Weights of a small image classifier: moe top_k.
Rows from block 5 of a small image classifier, named by matrix and row number. Rows with one number within an expert belong to one neuron, the router's apart. Each number is 128 + 32 x the weight over its row's rms, rounded and kept within 0 to 255. All counts start at 0. Numbers have three digits each. After the name is the row's rms in percent of the matrix's.
After each expert's rows are labels from the 100 images, of 14976, where the router gives the expert most weight on average: "top examples" is what is common among them. Only what is clearly more common there than usual is listed. The data: capsule endoscopy frames (Kvasir-Capsule).
# router: router (model.blocks.5.mlp.router.weight, 16x96), inputs 0-95
# up: expert up (model.blocks.5.mlp.up, 16x48x96), inputs 0-95
# down: expert down (model.blocks.5.mlp.down, 16x96x48, transposed), outputs 0-95

# expert 9
router.9 114:116160145113083114180149158120130089176087133117147103125131126106096119138122183099166119141116125170123107110112169159151090132145088122113131145108119132138172163137098097090168182159130127159167184158118102174167060179123148158153098110131101063089081162162062168177114182101064066096
up.41 106:123172122117101127139095164123106104157137141175158058118119185105124149132148150108145069125122097145080135152146112126130099151169055122161151080131075156132133154170085106090153135152081106141177145149115080150168086170087148139085133097107134059109138135188128172103152197097090097199
down.41 106:160137111131104092169153151099145123199176097113089119112144119164133011144108108138096178119091109143116100128126171116152103165099151114067122135099120101129145107138108138198145190134153174139062145183119145139107173161113091108127141179124135113103078179143101112183089073155141119098
up.42 086:140106104132175143092155152131160141103078111108085145117090095139109122132059139143154186152129154111176099127087159096177071096153137194101162156064125089125136117143133107081112119161203123149071108094111184115161182113128101119155105101188102115152167149115126158177149156108069178121
down.42 101:142136131095147117078112138114118086129127130109147157100125102125098174054134132138181062150132100107141169139187084099100145109131134128148163160173129128134139182168131146123107126132085152098143106121164148139156090134110144136000134067103121152157155140145183170105188078138135113146
up.43 059:135150136160078128121078141101119090161156105144211087074097157138160153150136099072136134065119120134128136119169105140143100160149131138072068109141106155121111115132138176131180140142111106108149139134084058103065125180102155121104164136132052104145141113172157181112172140137165072194
down.43 064:119159111100158088161078135080176176106116105129098113086169132146129082216117156123098119110133116131134031131081120123155136168090107150109113162102073120178135162126119179190092103127153137133135130142090136129141170104157067158151069135191141188148108149155122094110101138142088081128
up.44 129:097170097101149136088171178104149084115091137137153078156078167114140152099119154094156096161145078183127124102148103110185094094198085124122180092157074138143162134154121150061094139190126106150129134104103070171160099151075161146117111081159107111153119173114107187133129148101087125135
down.44 107:096127088110192076100110187105133111140143141135128113125127145191120095130106123130156123155083075128124121136153145037148100174147120092137135141154104097130121121133089095166135209168110167179060146144146130139138097206110122158076139159131132086124130141092127146158070070152161055122
up.45 116:111117145101127143098158169129146119117084129119106104131097185127193117082139118129171149150103143143108147066168130146168080058177113204133138121104132119078078126132106124081067105152196068156086103133082120153125122126089172148175139102114147116179121110109141137099132103111068202167
down.45 117:126156080098155079136142148107155115112085179088151113109084146105098134108161195095120080152126055138154095117160131162154103153135123107158192174144102131197179164205112108103097141180068180101074158152145105174161102161144134143062132086132114113129134144137166155120120130145127099108
up.46 077:187128154085114093181086107104131131132136115139127115136171101096078105155195124097151112114117088154087130118120139174078128123149090055169110159126106149204130175171154101125150133093058128113148142107133114092134035145088105101165118110111122123073134125208123098120115144145130058118
down.46 083:140143154150097151123179164100160099186130115159100154179138150128135069203157097169123145130070173129134196066066158145140151107120094156097119089130117118114119130074147138151113143117107069169103103159126117058171140097132127153165125138081108164121146143157134050165078153115159146170
up.47 106:155152106107113101113198144108205096115057113093099172143115089184094110151081158129124151131107173121178103121079128132170087121139139173112186129126189082121166098129123160107083124191193123139073125112128122189146137130149152058154142085156120159113118145089112132163159126147117142091
down.47 116:136110114092183131099106139138124121133120154126111156116153178168141167081152114126178075174160096083118207159162093088130172133131162122169121135198140196153125121134138134120126129118084111091087136115152112139164091156125049183070184104133149112141153075136182138112110088109160077177
top examples: finding: pylorus

# expert 0
router.0 087:157155047162166129071122180132156097093147094189096103117145126169111156120118073143151106167141126093142144133105113109114132201110163105078104113124090103162075110124159159117149170110127150060138104100180119118111142086154089059087162172162136159091173087095140094094123093159154142147
up.2 082:045122107089136157122127148069081070093166141110199106113086211149169134140164124108164175153150145090124146115112089125105128125104122113111103095141162163101114149139164157129097090112156059143169090082120123147098160109113124095091156123102133106114155119126121159100158131110151224195
down.2 087:123125139056112143156097078112105168135151179116095145141115138122126195136147149086138116068156134149123112199158147163151092115128160120097151146086154137126137168166100140192092162117130153128095182147118181151054134129179189174128148160118130220190105111115112172157098117110109107123
up.3 069:125107172136092176111133134142060091122100139121098108174129186108166118133132132099131136086106161160028179131142120162106081110160142113107121140057164081077114149129141184136112125080131116137122098162062177105141119180139190108177169114126147119120139125121152175176068135166108164130
down.3 087:085181117002175116073092127110107135123144153157084166133131074144156214122135109116113114112149068183174187128181101106153131144116149094143162085187162123148139131133172162138139142121087128120137159072136101115166132094108089118127086118142114134136153099154151121109148151097151164112
up.4 102:045133099135155145121174196133138061106102149117127079153052186158106165142095129130183120143146096127098108099160080114177103121193126089124140119161086078106117112179121145098127145174164097121111160139125086138148118181097170107100129141151150144131145167104101162097076121083078139163
down.4 110:088115135174150144069119112156138076113085159092151129098138108122132208086070171092174115175156173134134119091153091088151086087167122146149124148125133179138157125165103159150089063144127112141147109070094124174159143158124174171114147100162117057138135166086136194113178137112107108131
up.5 104:192169069195148099170124187110070122171144114158158099097102111118095074138158131124098132106099112145073106164104147148162139171133073102114149116111062165139150125151113091111168153134112189160182115119135130141077148107163076140154150129124104145126121128173093173106120095172155112046
down.5 100:133161132185134071130159145124186083128101121130167082124112124124079112103163172109169159167044151127088145124157152151161082114132126121086135142096106172157133164084105121115161145192161168173154136113090099154153145183095074112162062122143062117122119127190137126079113162098086131115
up.6 111:179115126153134123123132088192186125091105095119075161099168084125123177066086146105088100104125106145176038132081103101168160142107163115133133164169194077195163113113150132108126153112114175127146156079141139132162139107178096088149117144147107123113126158102144138168155102156123120062
down.6 114:139096160173129139097168121186123123112150096163150104140144119121085092123136091144166178171142139133112174100165131164125098127137116159103106193139120142132079143075111166076167084118144067147209113115173102115122188063130187099187101117129107169116160094139136102117111130081095188171
up.7 087:130145110134103114118091108124125127097088162096154119107147098099171181119132186088106092141158182116139079151149104143135101093151146177174152136162152153137144105150061124130080092168109154124117089101149139136116122161203171149084100093121098129138101138089118198148202205172072082096
down.7 083:120146145057154089114078147112094107108050151144135136190163143111144148080168096162130054187183130128089154121161151106117184083147095110171099121152121153129134153155164167127144136171110097149099118134156150099138100127095068149084164095100159102123155118151146113083144100104178066077
up.8 127:104129153104100119156172140125135104128083168110146098156100132085136114124119156097104147108150136180110082092181136178190075101170107122132197155065125103099170135177088132087098133189148096183130098157103097158127093157109187140175097104132143144121073175139132141106098182097060151112
down.8 077:164128101071106121180117147069109153120181153144099139163140105116101115178082136197100094103130105086166122084060156138047141134146143161169166132089138073119150111110166143117076134095129107087083196170120103134149091137074111154122112150137189115087160132125133129076106106121145119175
up.9 107:173119099127129079110092144141154089076102110133093142129126080096086121140110169144099103149182118136132058141105167101147157144123201116152118104102172112147222136149108142106112151126089166102077137071145100104158114139170102094119077092158090131124141144116180148132077167170124081047
down.9 115:115115162181142088122160136161183100115085073164188096158174176105126096114143089070161128149125160119149164081108133115132141095122119122126114126139129171142130095052119140090180072161167061116190081108182067126139128109160132077152119113155073134126140116172168108104115157142097167135
up.10 100:203153092149141062126108151118138116139112111173099107088126088139115109118135153130124085144067096143096092128110136127210133160120124132121107161130108145195148114168138141079158170161099202113113182120131129139153136126198094155125159177130065144107117141145091131147123071193142093048
down.10 108:185129134192070114121150126147162078148084095110149124088166133123114118087139157066153162202068157162135149081124127154141108100168089111115154162107141093134132133060142125127192139128177098130194107137119077105106128122097127087166091114116103045150163135179141160139094148093118141098
up.11 069:100048119172124145154120069128129074199103113156169142132126162153118132156173133066177114139124123104080112090125145082100159161147038149152102094159124135117133127137129107085150084094123125133134128114133157123158151151143092149122165120075119096140120126194140131118216196078174112161
down.11 070:152138119137125104148122101129058138088129170138081157159114135141116131137147103099187175084088116101105182154145113095087117098145133077135137164139168142105136112162057067155094103089161079163056142096161110113182096184136193095136166096080161152135123106146075070118134136117087126145
top examples: finding: ileocecal valve

# expert 14
router.14 088:141137101074144131118109171074135177133181117157077124146163117155094092142169076168057124069122120141078143173103124185122172142073079098146132110165101134136055067131145108097133138096098144146100101132097114108127090094103105148194156147113095153062170096166165111154135107138140108118
up.10 083:046127133128128154074115169093049124130136117168169047095092196148143117153132081119122124104148137108087148108148134101129110142145128113154078142101149219144086143145095116148147103148155124126152150099167140110127174166102155160159154136214097095100177137143134154113088141127115167189
down.10 102:137116116196093140129088166100141117149113140176133097181203157080159105133188123172103112109118119166074125122134081150119180128144097049168127112140146167173096114083113087127163145135098134149184113108158093145158083127096063140142094091113093088106178145142177155153094168118149088136
up.11 105:055166082104185115096143159148090098131105171150143082111131156152106078148134093154114099140143080119078135137111138109193123141166109111125123102147110171123080116177072124114143144162148160138096148078127065134084089147104129170100156175228116116111159159119107143099120133112080117199
down.11 118:165090163179100131084111146134154051141104080166136075105176163079141111091184148123175117159137171145096175100117097167129172082133076134190107123113119162120141152059154134099127078125135068121160107078149087146179147096096104100142120104121117124122168127162140113105134136076095135181
up.12 104:164091189149149125101170024194147139100113134104127175152104109138109152134058137129103139109173088085179087151134128121136134130105200148138106167145190072124143134158153164150099104103143157088096126115135132088147149128174160081098104159127133142127112134027142126138126103166149096114
down.12 096:084107099148159141074129120176125160101109147100156136093122151098148195078102110103069094124116102131153149128195090115132082096186183113102160147114166084093108132132103174150071147106219113117122063089079118133122140106202148128104154117187112145141125121120180137109114156139129152166
up.13 095:071143115124190147101127183166117123107124154130154063133133198137111089142172091153137119182099118183072181150120133173172102174144108092168147120143086166124097149154083115098108117180118096135109089118113098131125097160121168142158139151136087109133153130100134096057072114090093136209
down.13 096:110159103124101158105103132119129094161126186107143101155190189088151129088145146131129145169155139169110166063202124140133162119123122112187151154127123161114128170089100083122171103139116083129163116116102085176188118158067134160139101086130122104159171138146205114067056162110117136136
up.14 106:157148134106053111186129081121138217143137090142078141144142117124104079176131152107089111092148125174146121125136153188078136158113122120188154141061130103114171160154152094093142106086108111127134155195123101112157082127113120138188091126062178153141131126164145122182083140121148124075
down.14 107:070112107129180107123085149111062136102171178139142141164101087144129149074143099157096130069138099075087145190132107091121146133167150146136102080109131154118153123177132170118093147104118145146130121144140120111058152143165121153053198193098171157154143094087135165144158113197152126144
up.15 094:103162101160078128131076146133136112170111113113195101091159130140124127144092178086118148138110162049155082103133145124155103125126134161079075161132124121115176115118094131178102126141107165122133123097142210156108191160191102087112109136123095049156145149092098151160145153184184094103
down.15 094:182160134099117163124188120173187161129126135152092104152128116061123117130074176108124198124134181089160121084149149160101115125134153169149138186086151140094163175129165186088120135112111088102080134161119164139120151132136178122173149115134111157129117087145125089100050120138075113058
up.16 105:203132201081062147193114091096138187129159143147125135180161136129135140149128126170091128072134137192152145093135121185087141102077092095203137169098137130161132152151135078091126135097131122121122175164136099100153093115124100116177106146099151138131104097161180114124059141126161114120
down.16 104:037113117134136162094063118130086135074152165106137152154156154126151132128108111165108044108174066117097138159146079075106109140135153121093121159176147207144105145162098120159138100108093175086163156132140129141097152133142100204100166147108130128164105087084146155134166086164150123117
up.17 105:115104092154096116122091076183135148123094136110194131051174140139099124133132172102142096114128139108167102097114125163110126145130182102132089137135176147102155128159031149172137133105123124123189139102132124090147147159159132120142121137145088044131108174122102128171071218100146067131
down.17 089:159119143084092159115150094101081101137126094104076195159122113097102133066106178133062117085163183087175145071091140126156089057121168175100080143129140075139136151089164151105134068096130131094129140115058114167157116078126156089128129136114118188148111122135104078139128109133129139145
up.18 090:038133105149224117118130171086124135120156175153181090057121152113101105158123094134143084192121118110099127130108164097163101129184114076108128108166082162157108110154063167163113149149109142141143107095175147119116109125135130142127156142209134116086126115106148152106111149150081136189
down.18 108:134157125118116114125084159155145079147099094157155109091189172090107079069163141094159136188142190207095145100145137164126112115098137133158147143070148118151116119100177135090198098159151094127160141063146127153150132097110089125168092078116142137101158101155098095130119172076108186148
up.19 095:101156117157063109145097107128103125137116169136179090078136105111148104135140162092117117077119122145122080120103155170127143125168097090160143141084087160109151144132055080160144151146107107210202194185111119170145147124167125153149146102167102070115099179166070136154098148121162102097
down.19 088:127110155128136209109196182195123145142127145164101116178102128146161175104119113146071180106177148075130128129078091097172127109078197186118140117139161101103107081165172154118130100149121124129082119084121081144111156094148149160119181119176135200135153097131152116112151143135164148139
top examples: finding: ileocecal valve

# expert 6
router.6 122:062078131164141151098085141156049161091153160150159140114095184144118161104143092130156123124158166097082118126128070131132132114143150173149101090142152207121110092135162176160113088111128138118151090083171122115112140111160163160117177102154137082103159102110147186061188146180138138162
up.10 108:096116169135099134135156135129096159142137212093198109104099152099140063122109141109114174098131203105137102100164153143169045068171145168110142138122142118091128138191090143145103132141144087177129116146131150177065118170145166186129125114165167112125113115109087143106162176111086130155
down.10 093:153106147168124171086138161186206097128087077150103152151167137132118101108194102134182139172090140150154154081093126149077168152098145141092095139117146103121099118094122137094189081155137061082116088113144131104175158124121112084154099151067108133161150125158081118129094156108079180123
up.11 097:063113156103098161133163134150124164112139194145186111121082144122133082162075142127151157116131163094112109139143153134165085109160130151128148103114103137079156111193076154131103122126168085183096094132117149176061081190106158210134163119144200112137126127105117136128148180103074128157
down.11 100:196108107174114115088148154171208059158112069138100146130173157118123100129138134164186160167048151165136130071134087178151161091117135109114134168131103076109123124108138106106154146162149090124133097109113129108197151120111149101173116119116088139150131134198111104126103162103126178073
up.12 084:134112147175165103095116095139135108124097066111118161109179136163057216095225124066142100111146140104140127140095082122105151117126155105170114136181143180166102112104158143122136097104122143100173089101172058122139137078161143089108107120140091124117168110163158175075156139125124155115
down.12 090:135150127087162070131112142126102112108147137147152121110138116162166129152101084162103135061183095036122086190119168086140172154135126118101101107143162139123102094133087144132097122134094097146148171131124161123106199145154104149093135173150141137069064044079114171155133115128163066148
up.13 106:117081196145115148141093038148091168127102134105156167126127140077154192086145152069138069119164168130127112107174109114082140062126165135195153192172150151126155153144128137146114096120089151097149124094135131115131123164135145095087098053131110088164126091151159170112155138111118161144
down.13 105:152101101162142071127060152161140088145126129117180128066153104168048160140139114131101103148139114071128112152045129128146184166174134148127100094166117164174123097133109109124148122101074149077183103072186102125078163093148086161126113133152086127100169088143143119112166144164142134118
up.14 105:091126170116105140141129086142128170124094187077225113128111144086145096100086151081112152097154165119135081128159141149151068079185150133103140132101135137098140131182068150175081129141136100156162084135091153175101127164137166179116121104156183104116106157077086144122173146108088139166
down.14 104:172106157182139106124123161189182087093130084189135133124144137129156124111156112147161126217074167141147163100148099144105161126136131102127125141138144132136131107064131124123178114085156055106142061076171088093190144131146103066119116138106080140150140100164166109107098191122105167125
up.15 104:084139184129102142122134052152117176118134215096215119101111112074131096109084171055132150086166193113128091120172113162122082091162137121163152162132144140122180139188083146163090117130127105151113106127123142165095146149152152175098094081154143105118101126125106146131147168131091121119
down.15 107:168073161180123100116119104182206098137094100157113153138172120146139142144168123162148122181100119112165147143132103158134154131134127146092107151162133099167126116075128131115154103092134089076196074082189159099158126086111071062181127102118079135148175111157156112094146188104110162144
up.16 126:118165111105089101180127121070101150208170134151169087117150121119138086172177134141119129103079150155100158145107179168113136141105059102151125115132068175108114142104118058129169171130109135162163142158126154151103114106082083185163133133101158094110135128216131081163130156091114094146
down.16 126:180142159143122072141148131108196084159110070192112109123180139117077089122201163138136104170088141164134153127082159142124144131082086104168137145140087124170166119085164094119182133159118109097158078132122123144160103120055099121150118121115085113146173159202134082138082135103105108131
up.17 109:079159105103140155127126179104080076120186197148149073134125155154174091134104097204156126157141073145094145120155107117171113138154080161124139099129077170115097124159104118122087118146116110157118146134126100150137079189069178196107152129151221106111095145099132150100110124102108135137
down.17 120:177169133093081139149171114072157125132066129131127079135141133086144134114157167063155100123143142182141163072179114181123093096124109107182164157086105125149194144116143097065122138145089113155100096155105129154193097158090136127148103092097123127179086170165111098119099114085094137078
up.18 101:093127151154135131143133139159113127107124176103183118111062135120164053120074130130142131150142137134113101105162149145185032100192150160080113123118111145074129109183083130159095109130181111210086136148117127154085130180119159185165118140161185080128102136095102128127143139135102155167
down.18 099:157107118167106123095135141196135078164065063130140136097151142069154111119175123140179154168097203140195159076128106092093121099121117089105145122126113112121120164109131126119152112087154057106123096136129095118207157156131125091128088105092077106159168152175132164107094187111129155138
up.19 098:141103152135136137116073107106071147108115129129125152146137147129118195089181113108117073147172146126102133139122089130078174119142189119243153135176146155183151123151160114101100102122081192109156110105155096110141085118133155102060112057121130114121134093158155164057166113149123132111
down.19 100:112123091141144090172098106156110108134156169135163116084173084183079173165086113114085089104147107052132115205072181129174149152162115099120083099125174129160111090158110112149140164126079186110116150133152150110094143124174085154094120137172142113070117116108114161151170121166137080099
top examples: finding: ileocecal valve; finding: reduced mucosal view

# expert 3
router.3 089:104088133151097142103161154133138109126142086175176105117125137158123085127108103173105180154095172120169159125082134140187095107081086161054109112111092163101075095048095136099132118135181077111165101139143123144121188077104116129176139165142103176125150108071103101129123184099128173156
up.2 089:120086181102077162143165108124128200120148092175081167159147116128131083178094139118138133152105184090216114120075163139086153140101145165116149117145172082129153135115136109162164126045149072105116135124099145091137154103075144130203107180137139137143108125110112069142125161133096153143
down.2 088:135121133124131041139140124102186103126078142140156116131132088101102178107095114098139104103133125136121072173139133168164165151114083125144174081096129099166138147139077104117136176168106147148211111134140079145133143116155127112136106102176095131068074173131107111103124195159206056127
up.3 108:130123207092082089165121100115128104183123111148079087093218131154135102163199113142097130141071136139100142122106147146130134149106109133148119093149153139176149128106111081135172130160085122127129128102143117154185066138107106190203137139111114088121138158196128084167199162138107121127
down.3 102:122126161126076120115081103122102076141097162160161078101151163103143135080183153112144086102190132163137162135133129149116151057151087139191144123136110181123150178122160078097130119161064101143156116134103107128151083125145156172126078106083144143149167129240136130141130163077125098109
up.4 111:127049190117088115126203138131125142108112075155092129132149130138110076182100105150115185156103156112174125166122172123124100136093155190100103127116168080120101115110100155186160110090171096104138120131143161082095117076150152133164125197136146184119142125119097061160143162106104152179
down.4 109:180144102201077134175130157132160086185091142152147096067192105157110155125124148074149144140102121135129118117080148193114136107132107104105115121101097107165168176114118092132153151154117104125184112115148124155147156092209104106098089111143105056071112146166091129130136178144152119065
up.5 105:122196062089133131182140161079144122173130165090131119126125113159131129111092151128108122104108103161154130122135167141154093135158099115153167158088095132131133157164074153124106171189110134182096149157070097173154072160074138168156096147139125099127051208107094137127059133114116097102
down.5 104:090111122132183134090140129171052151064146166125091167169130134141163212148101100154126086141131083088139092170101113096128162093196119127146164087157159119113151117165105173100102097124113131138122151121111117112093139106165180135065148106164162138146152082066183149102184102169149120127
up.6 098:152076188112086111179143080135127167208102120166086166113189110112076095149153154156125162133103163125148103100114177165083142120075156193140114171102205091132119145118118090129171134096108117119106106151162114091157102122140108124180066159118103147126114149121119109161095193138081106133
down.6 100:175176115115121132122111123117139114118116130068138127101134081133136226118163194092083103141185148178128120117102122120133134145145124076177209181131107133088171177115150070097149113122064185139141136104120106165175121151141107171106102105126126103080086120170117142127101107135144056091
up.7 095:145183133112113150152097123084111109126119132112067146121186154077163132090168146101115083120104114183114164128159151152166069136136102106098144126086092139074123149105167111136069161091104171173150160138119180159199106170101114213149117116082145091139119137160115195159185094107131136116
down.7 081:087130170110143148136103125112087149079123181085125133196098127134117119083131154131118127130137094128092159121184120157057137091093165160183106128162121140158148165134122095162121075105076102120104106163142072121114096149111093189089093077109097183141195121107133110034143101137140073133
up.8 089:103156069121112171138098169109135124116133169155192088116071128098138154136114168110125101164143128125086135127105140124175109124184081117170187124110067195104185127099097138123087163184077117154153117074109097207162081137104131117097143088130126088120151184106141188116144104111119096102
down.8 100:090163102140160148119169164049094130103157155173105126089100165125142158122113090142143137142118082171163195154129097124140151120133130188111128106145110147099061122118160176118129134109107120078034133067114092130082089090113164129147167127164166210133110118095155137092155076118160123155
up.9 092:131169217141084116174135102112134155190092128178103128100202152106120095159194105121100128136122118170104177158128196125125138131119106113188100104148145105180134152110077105145161129125077118101128120137153125103148056137105137134163132138157134089065157173190109093150151164123094075135
down.9 093:126169130186085082138098118133072121147122143110141108125169154093114148090146146046089093111136132129081170124122116177108159062101126125180157109112076156124124116133099072111174076169127111107199141143071125167132135096165104136106105089078098098124148111221184130112105121124164134132
up.10 130:141087226080087102166138105147166140154099125143121139125178128133078098164185118109151135136115154136095138106124218152067176111132104121142098134137165147174142135130083096134177114124124092094157114123130107105181077152130111149157086154099095074085138187176148070123120144116078092125
down.10 135:136161129095159116141101108104130132110105162152147118122130133115132196071183161065129085127151114120124142139154108160116187099127114113183163141160130190170210170146092116076104119171085177126172149095115076154165081112111127185103109061102142144143101132152165102090196148102115095112
up.11 089:150131067117195080085068098161121099164133120129195102118132136151096128122149126122146070156186164128144115113134052107152133152166128116128121150180147175157125079134128154120138153162134178097156108075153102173075125151158113126017111089125160147145142105119134161093185144107134161137
down.11 088:082137178142151103128137129153119185135103106080060142181094150128176154119128080173139142117123127133110145105169119099140110136162202150141090099111154090133132119161135185133128084059214083157076072117103150132113154143121126175124176115092217141130169084169139133117107102143117119155
top examples: finding: reduced mucosal view

# expert 15
router.15 102:149099117120155125111112137182157131118099087094048154162130141159141111093084121105125151152133139095139121113124097141177108111111165164067109187055133129111134070144175157096120098113180171142076088077122141096174158102155069135166133118128104153165164097117137148170097081159168167054
up.10 087:156131098114127075147085153173153082209138105062092111130158142115129140134146169084177101137070070137155116100168153160131095170113142098122107181042119141117123156100144125140175183121137123125185139147142149087151125136093097120157070132079125125145168111185155132173082128128165113081
down.10 102:128162127182163115104121144171132110135108137193138126115152104177093126135195118127151116187149103152150102136142148150116203137118103104160143085187142165143172131103100118097149089105080173121183142078189090112144146085119107087149119132186103162120155100141162135076120228089096140109
up.11 102:155170107071100116157124176131137113186147135147087117152170120152121141142145122117185149145028092129136144087105170110133106165113110125095094160030084105097120140070147117158162162158139123162129156131125162135160130135143081134149108181099120136112153138167099092220079101121184107114
down.11 104:099134114205115110124074151143169071120134157144170098081131103139074159088182142124120121181160147113133125111164131152149162115124070154152159081175120147174145099117115156076116091110112136125157108046153073153151120081108131129089103064161070144128142118144156119107116164053073135142
up.12 100:130182094091066179167118141078104157156150123171122087127157165120138116202083113207090150088081124189089082131115140146137106135150108100121143134097076126134114136093106131117132143127161111170103178184072112188173097112135154133148154175105128123118114162132077145176120072087097133120
down.12 087:145127144153112158065156150184139137066098109149100080132169165139134123121151104156159161159150116116115210103180083177123128087162167139156133146163149094111148131086160159071110110139150079102119089072129133160174119067124136104172169125149078157147138117129159107051104104062167133127
up.13 106:142112100144152109088026121136122051122125136121143103129120104183075209121148100108156066115126035099180143159153124106127192185104085119147084125154138105136132124137120127138160127107081138100162147117165159092122144136154162096049129160105097162119135122159159145134111132155178115115
down.13 112:127125136164086126132141112170159110137119053171112119092151161128137096147137108177172144183108168161119150063134111150118147102140084131126094134091121132081068125067122103135165102105170074115158065104093108080186159086097157070196134150120126153157147151147105119113078169071112163144
up.14 105:096144090115124104155170139130136140121130158077140141109091109113087088131107169070066170108167174149087075136136142159163104134205151151098128149098112115170150100225124147125064118154145138163092113151121142199091147159139150123166114150170156170146077141082073126129124157153077101129
down.14 097:142112151094109134153115105109075193100107148084083149177125143080165141098091180152074173106142113091151137165111103140114128102096207135131106153113179109110154146166168166149078080097123174131062158142093157125112156129134126184148133132114170120148067092091153099131190091151143087084
up.15 109:169089121162165159112178147147183146097118121078074130125085078134092070111120107118065164104170185121119072142127101148153106097159184160119161136099144082146162137189148167068052094161152179142094092104106120154104155104138144107169091129183114139142129132107125114096122089152107160110
down.15 091:097124128085094137106108116091069160076169147086134138090111114131145160181072134098102089070186082114106078194156117134140117125122106124137173130099135147146162147177127120144094122121074171168085181157103149166094086162166118169078102103131182123112078112102158129169163108182161113111
up.16 102:131114136164148132126175145162150189076108101083130158137070101159091033113073124116147155150171129128144109107098092117171098098188172141114129171109130085150144097152143161122074103144142131146089065074159106158128154126182133155173109104185129158150104099065114148090132098130078159126
down.16 091:123161139112134154137123110100093128125145176072134134139120075149180177113080133110113092067162116111137063207125124092127135158158176138138119122127115125117156141168119113164056119119125188126048172158110151158076169136105144162093095093141151089143092120114095177154156138209153075130
up.17 104:155129114108111096156095160122186099169138099113096128161169118125138129125164144112179125134018124142113134103133181104143073154076118133090096137098115123138138119087164091120191155135140088167137143094178165116196132128114056126179126140078114162131170152181136106189069107123154104094
down.17 109:119160101167127122096122148092202114126124155161165118076185112117062174135200126135141086170150115112162159119088118166137170120124104164168150053181131121122106096115092126130174139140070148077199107118145092153141116083150143094114101098170094115109158112153155142142157186094082100156
up.18 104:148186121068066130139166136085124107149123145121104123152212108112185143162135099151134144113070156166092122122100138118161108133084099136098144119116088122104119154067131124140145143150127139159139114167069167202158117136100090159146119125049161103113095126151069161216174095128085125118
down.18 103:130140129147123134144145132122136131137110104159131093120166222119119144092175108112137116176143142139127203093123097189140114072124076119156126152145115160141160152096172137091156070107149084078145072079103054081127140098118149083168121103136139106109165112180147126088130167070107198169
up.19 097:086172149085039211167161147100109175131118140127133139117130137066150100130124088170112177088128150189085149124125155165094133138180089156127169083074119114069131151108121120127133110168120079181120165182074129173133097102128161151153112149139127106110119146113104126140164155116058129157
down.19 105:116072181116066127132137103171144162135122028126130098135144194095131109127134126132150179165137203153108146073113090139143164108136163135132127155159152129099136101130137145143137115113176035079149081100103120110154139126120138098198152142140089140151170135121139073070088154093119172155
top examples: finding: ulcer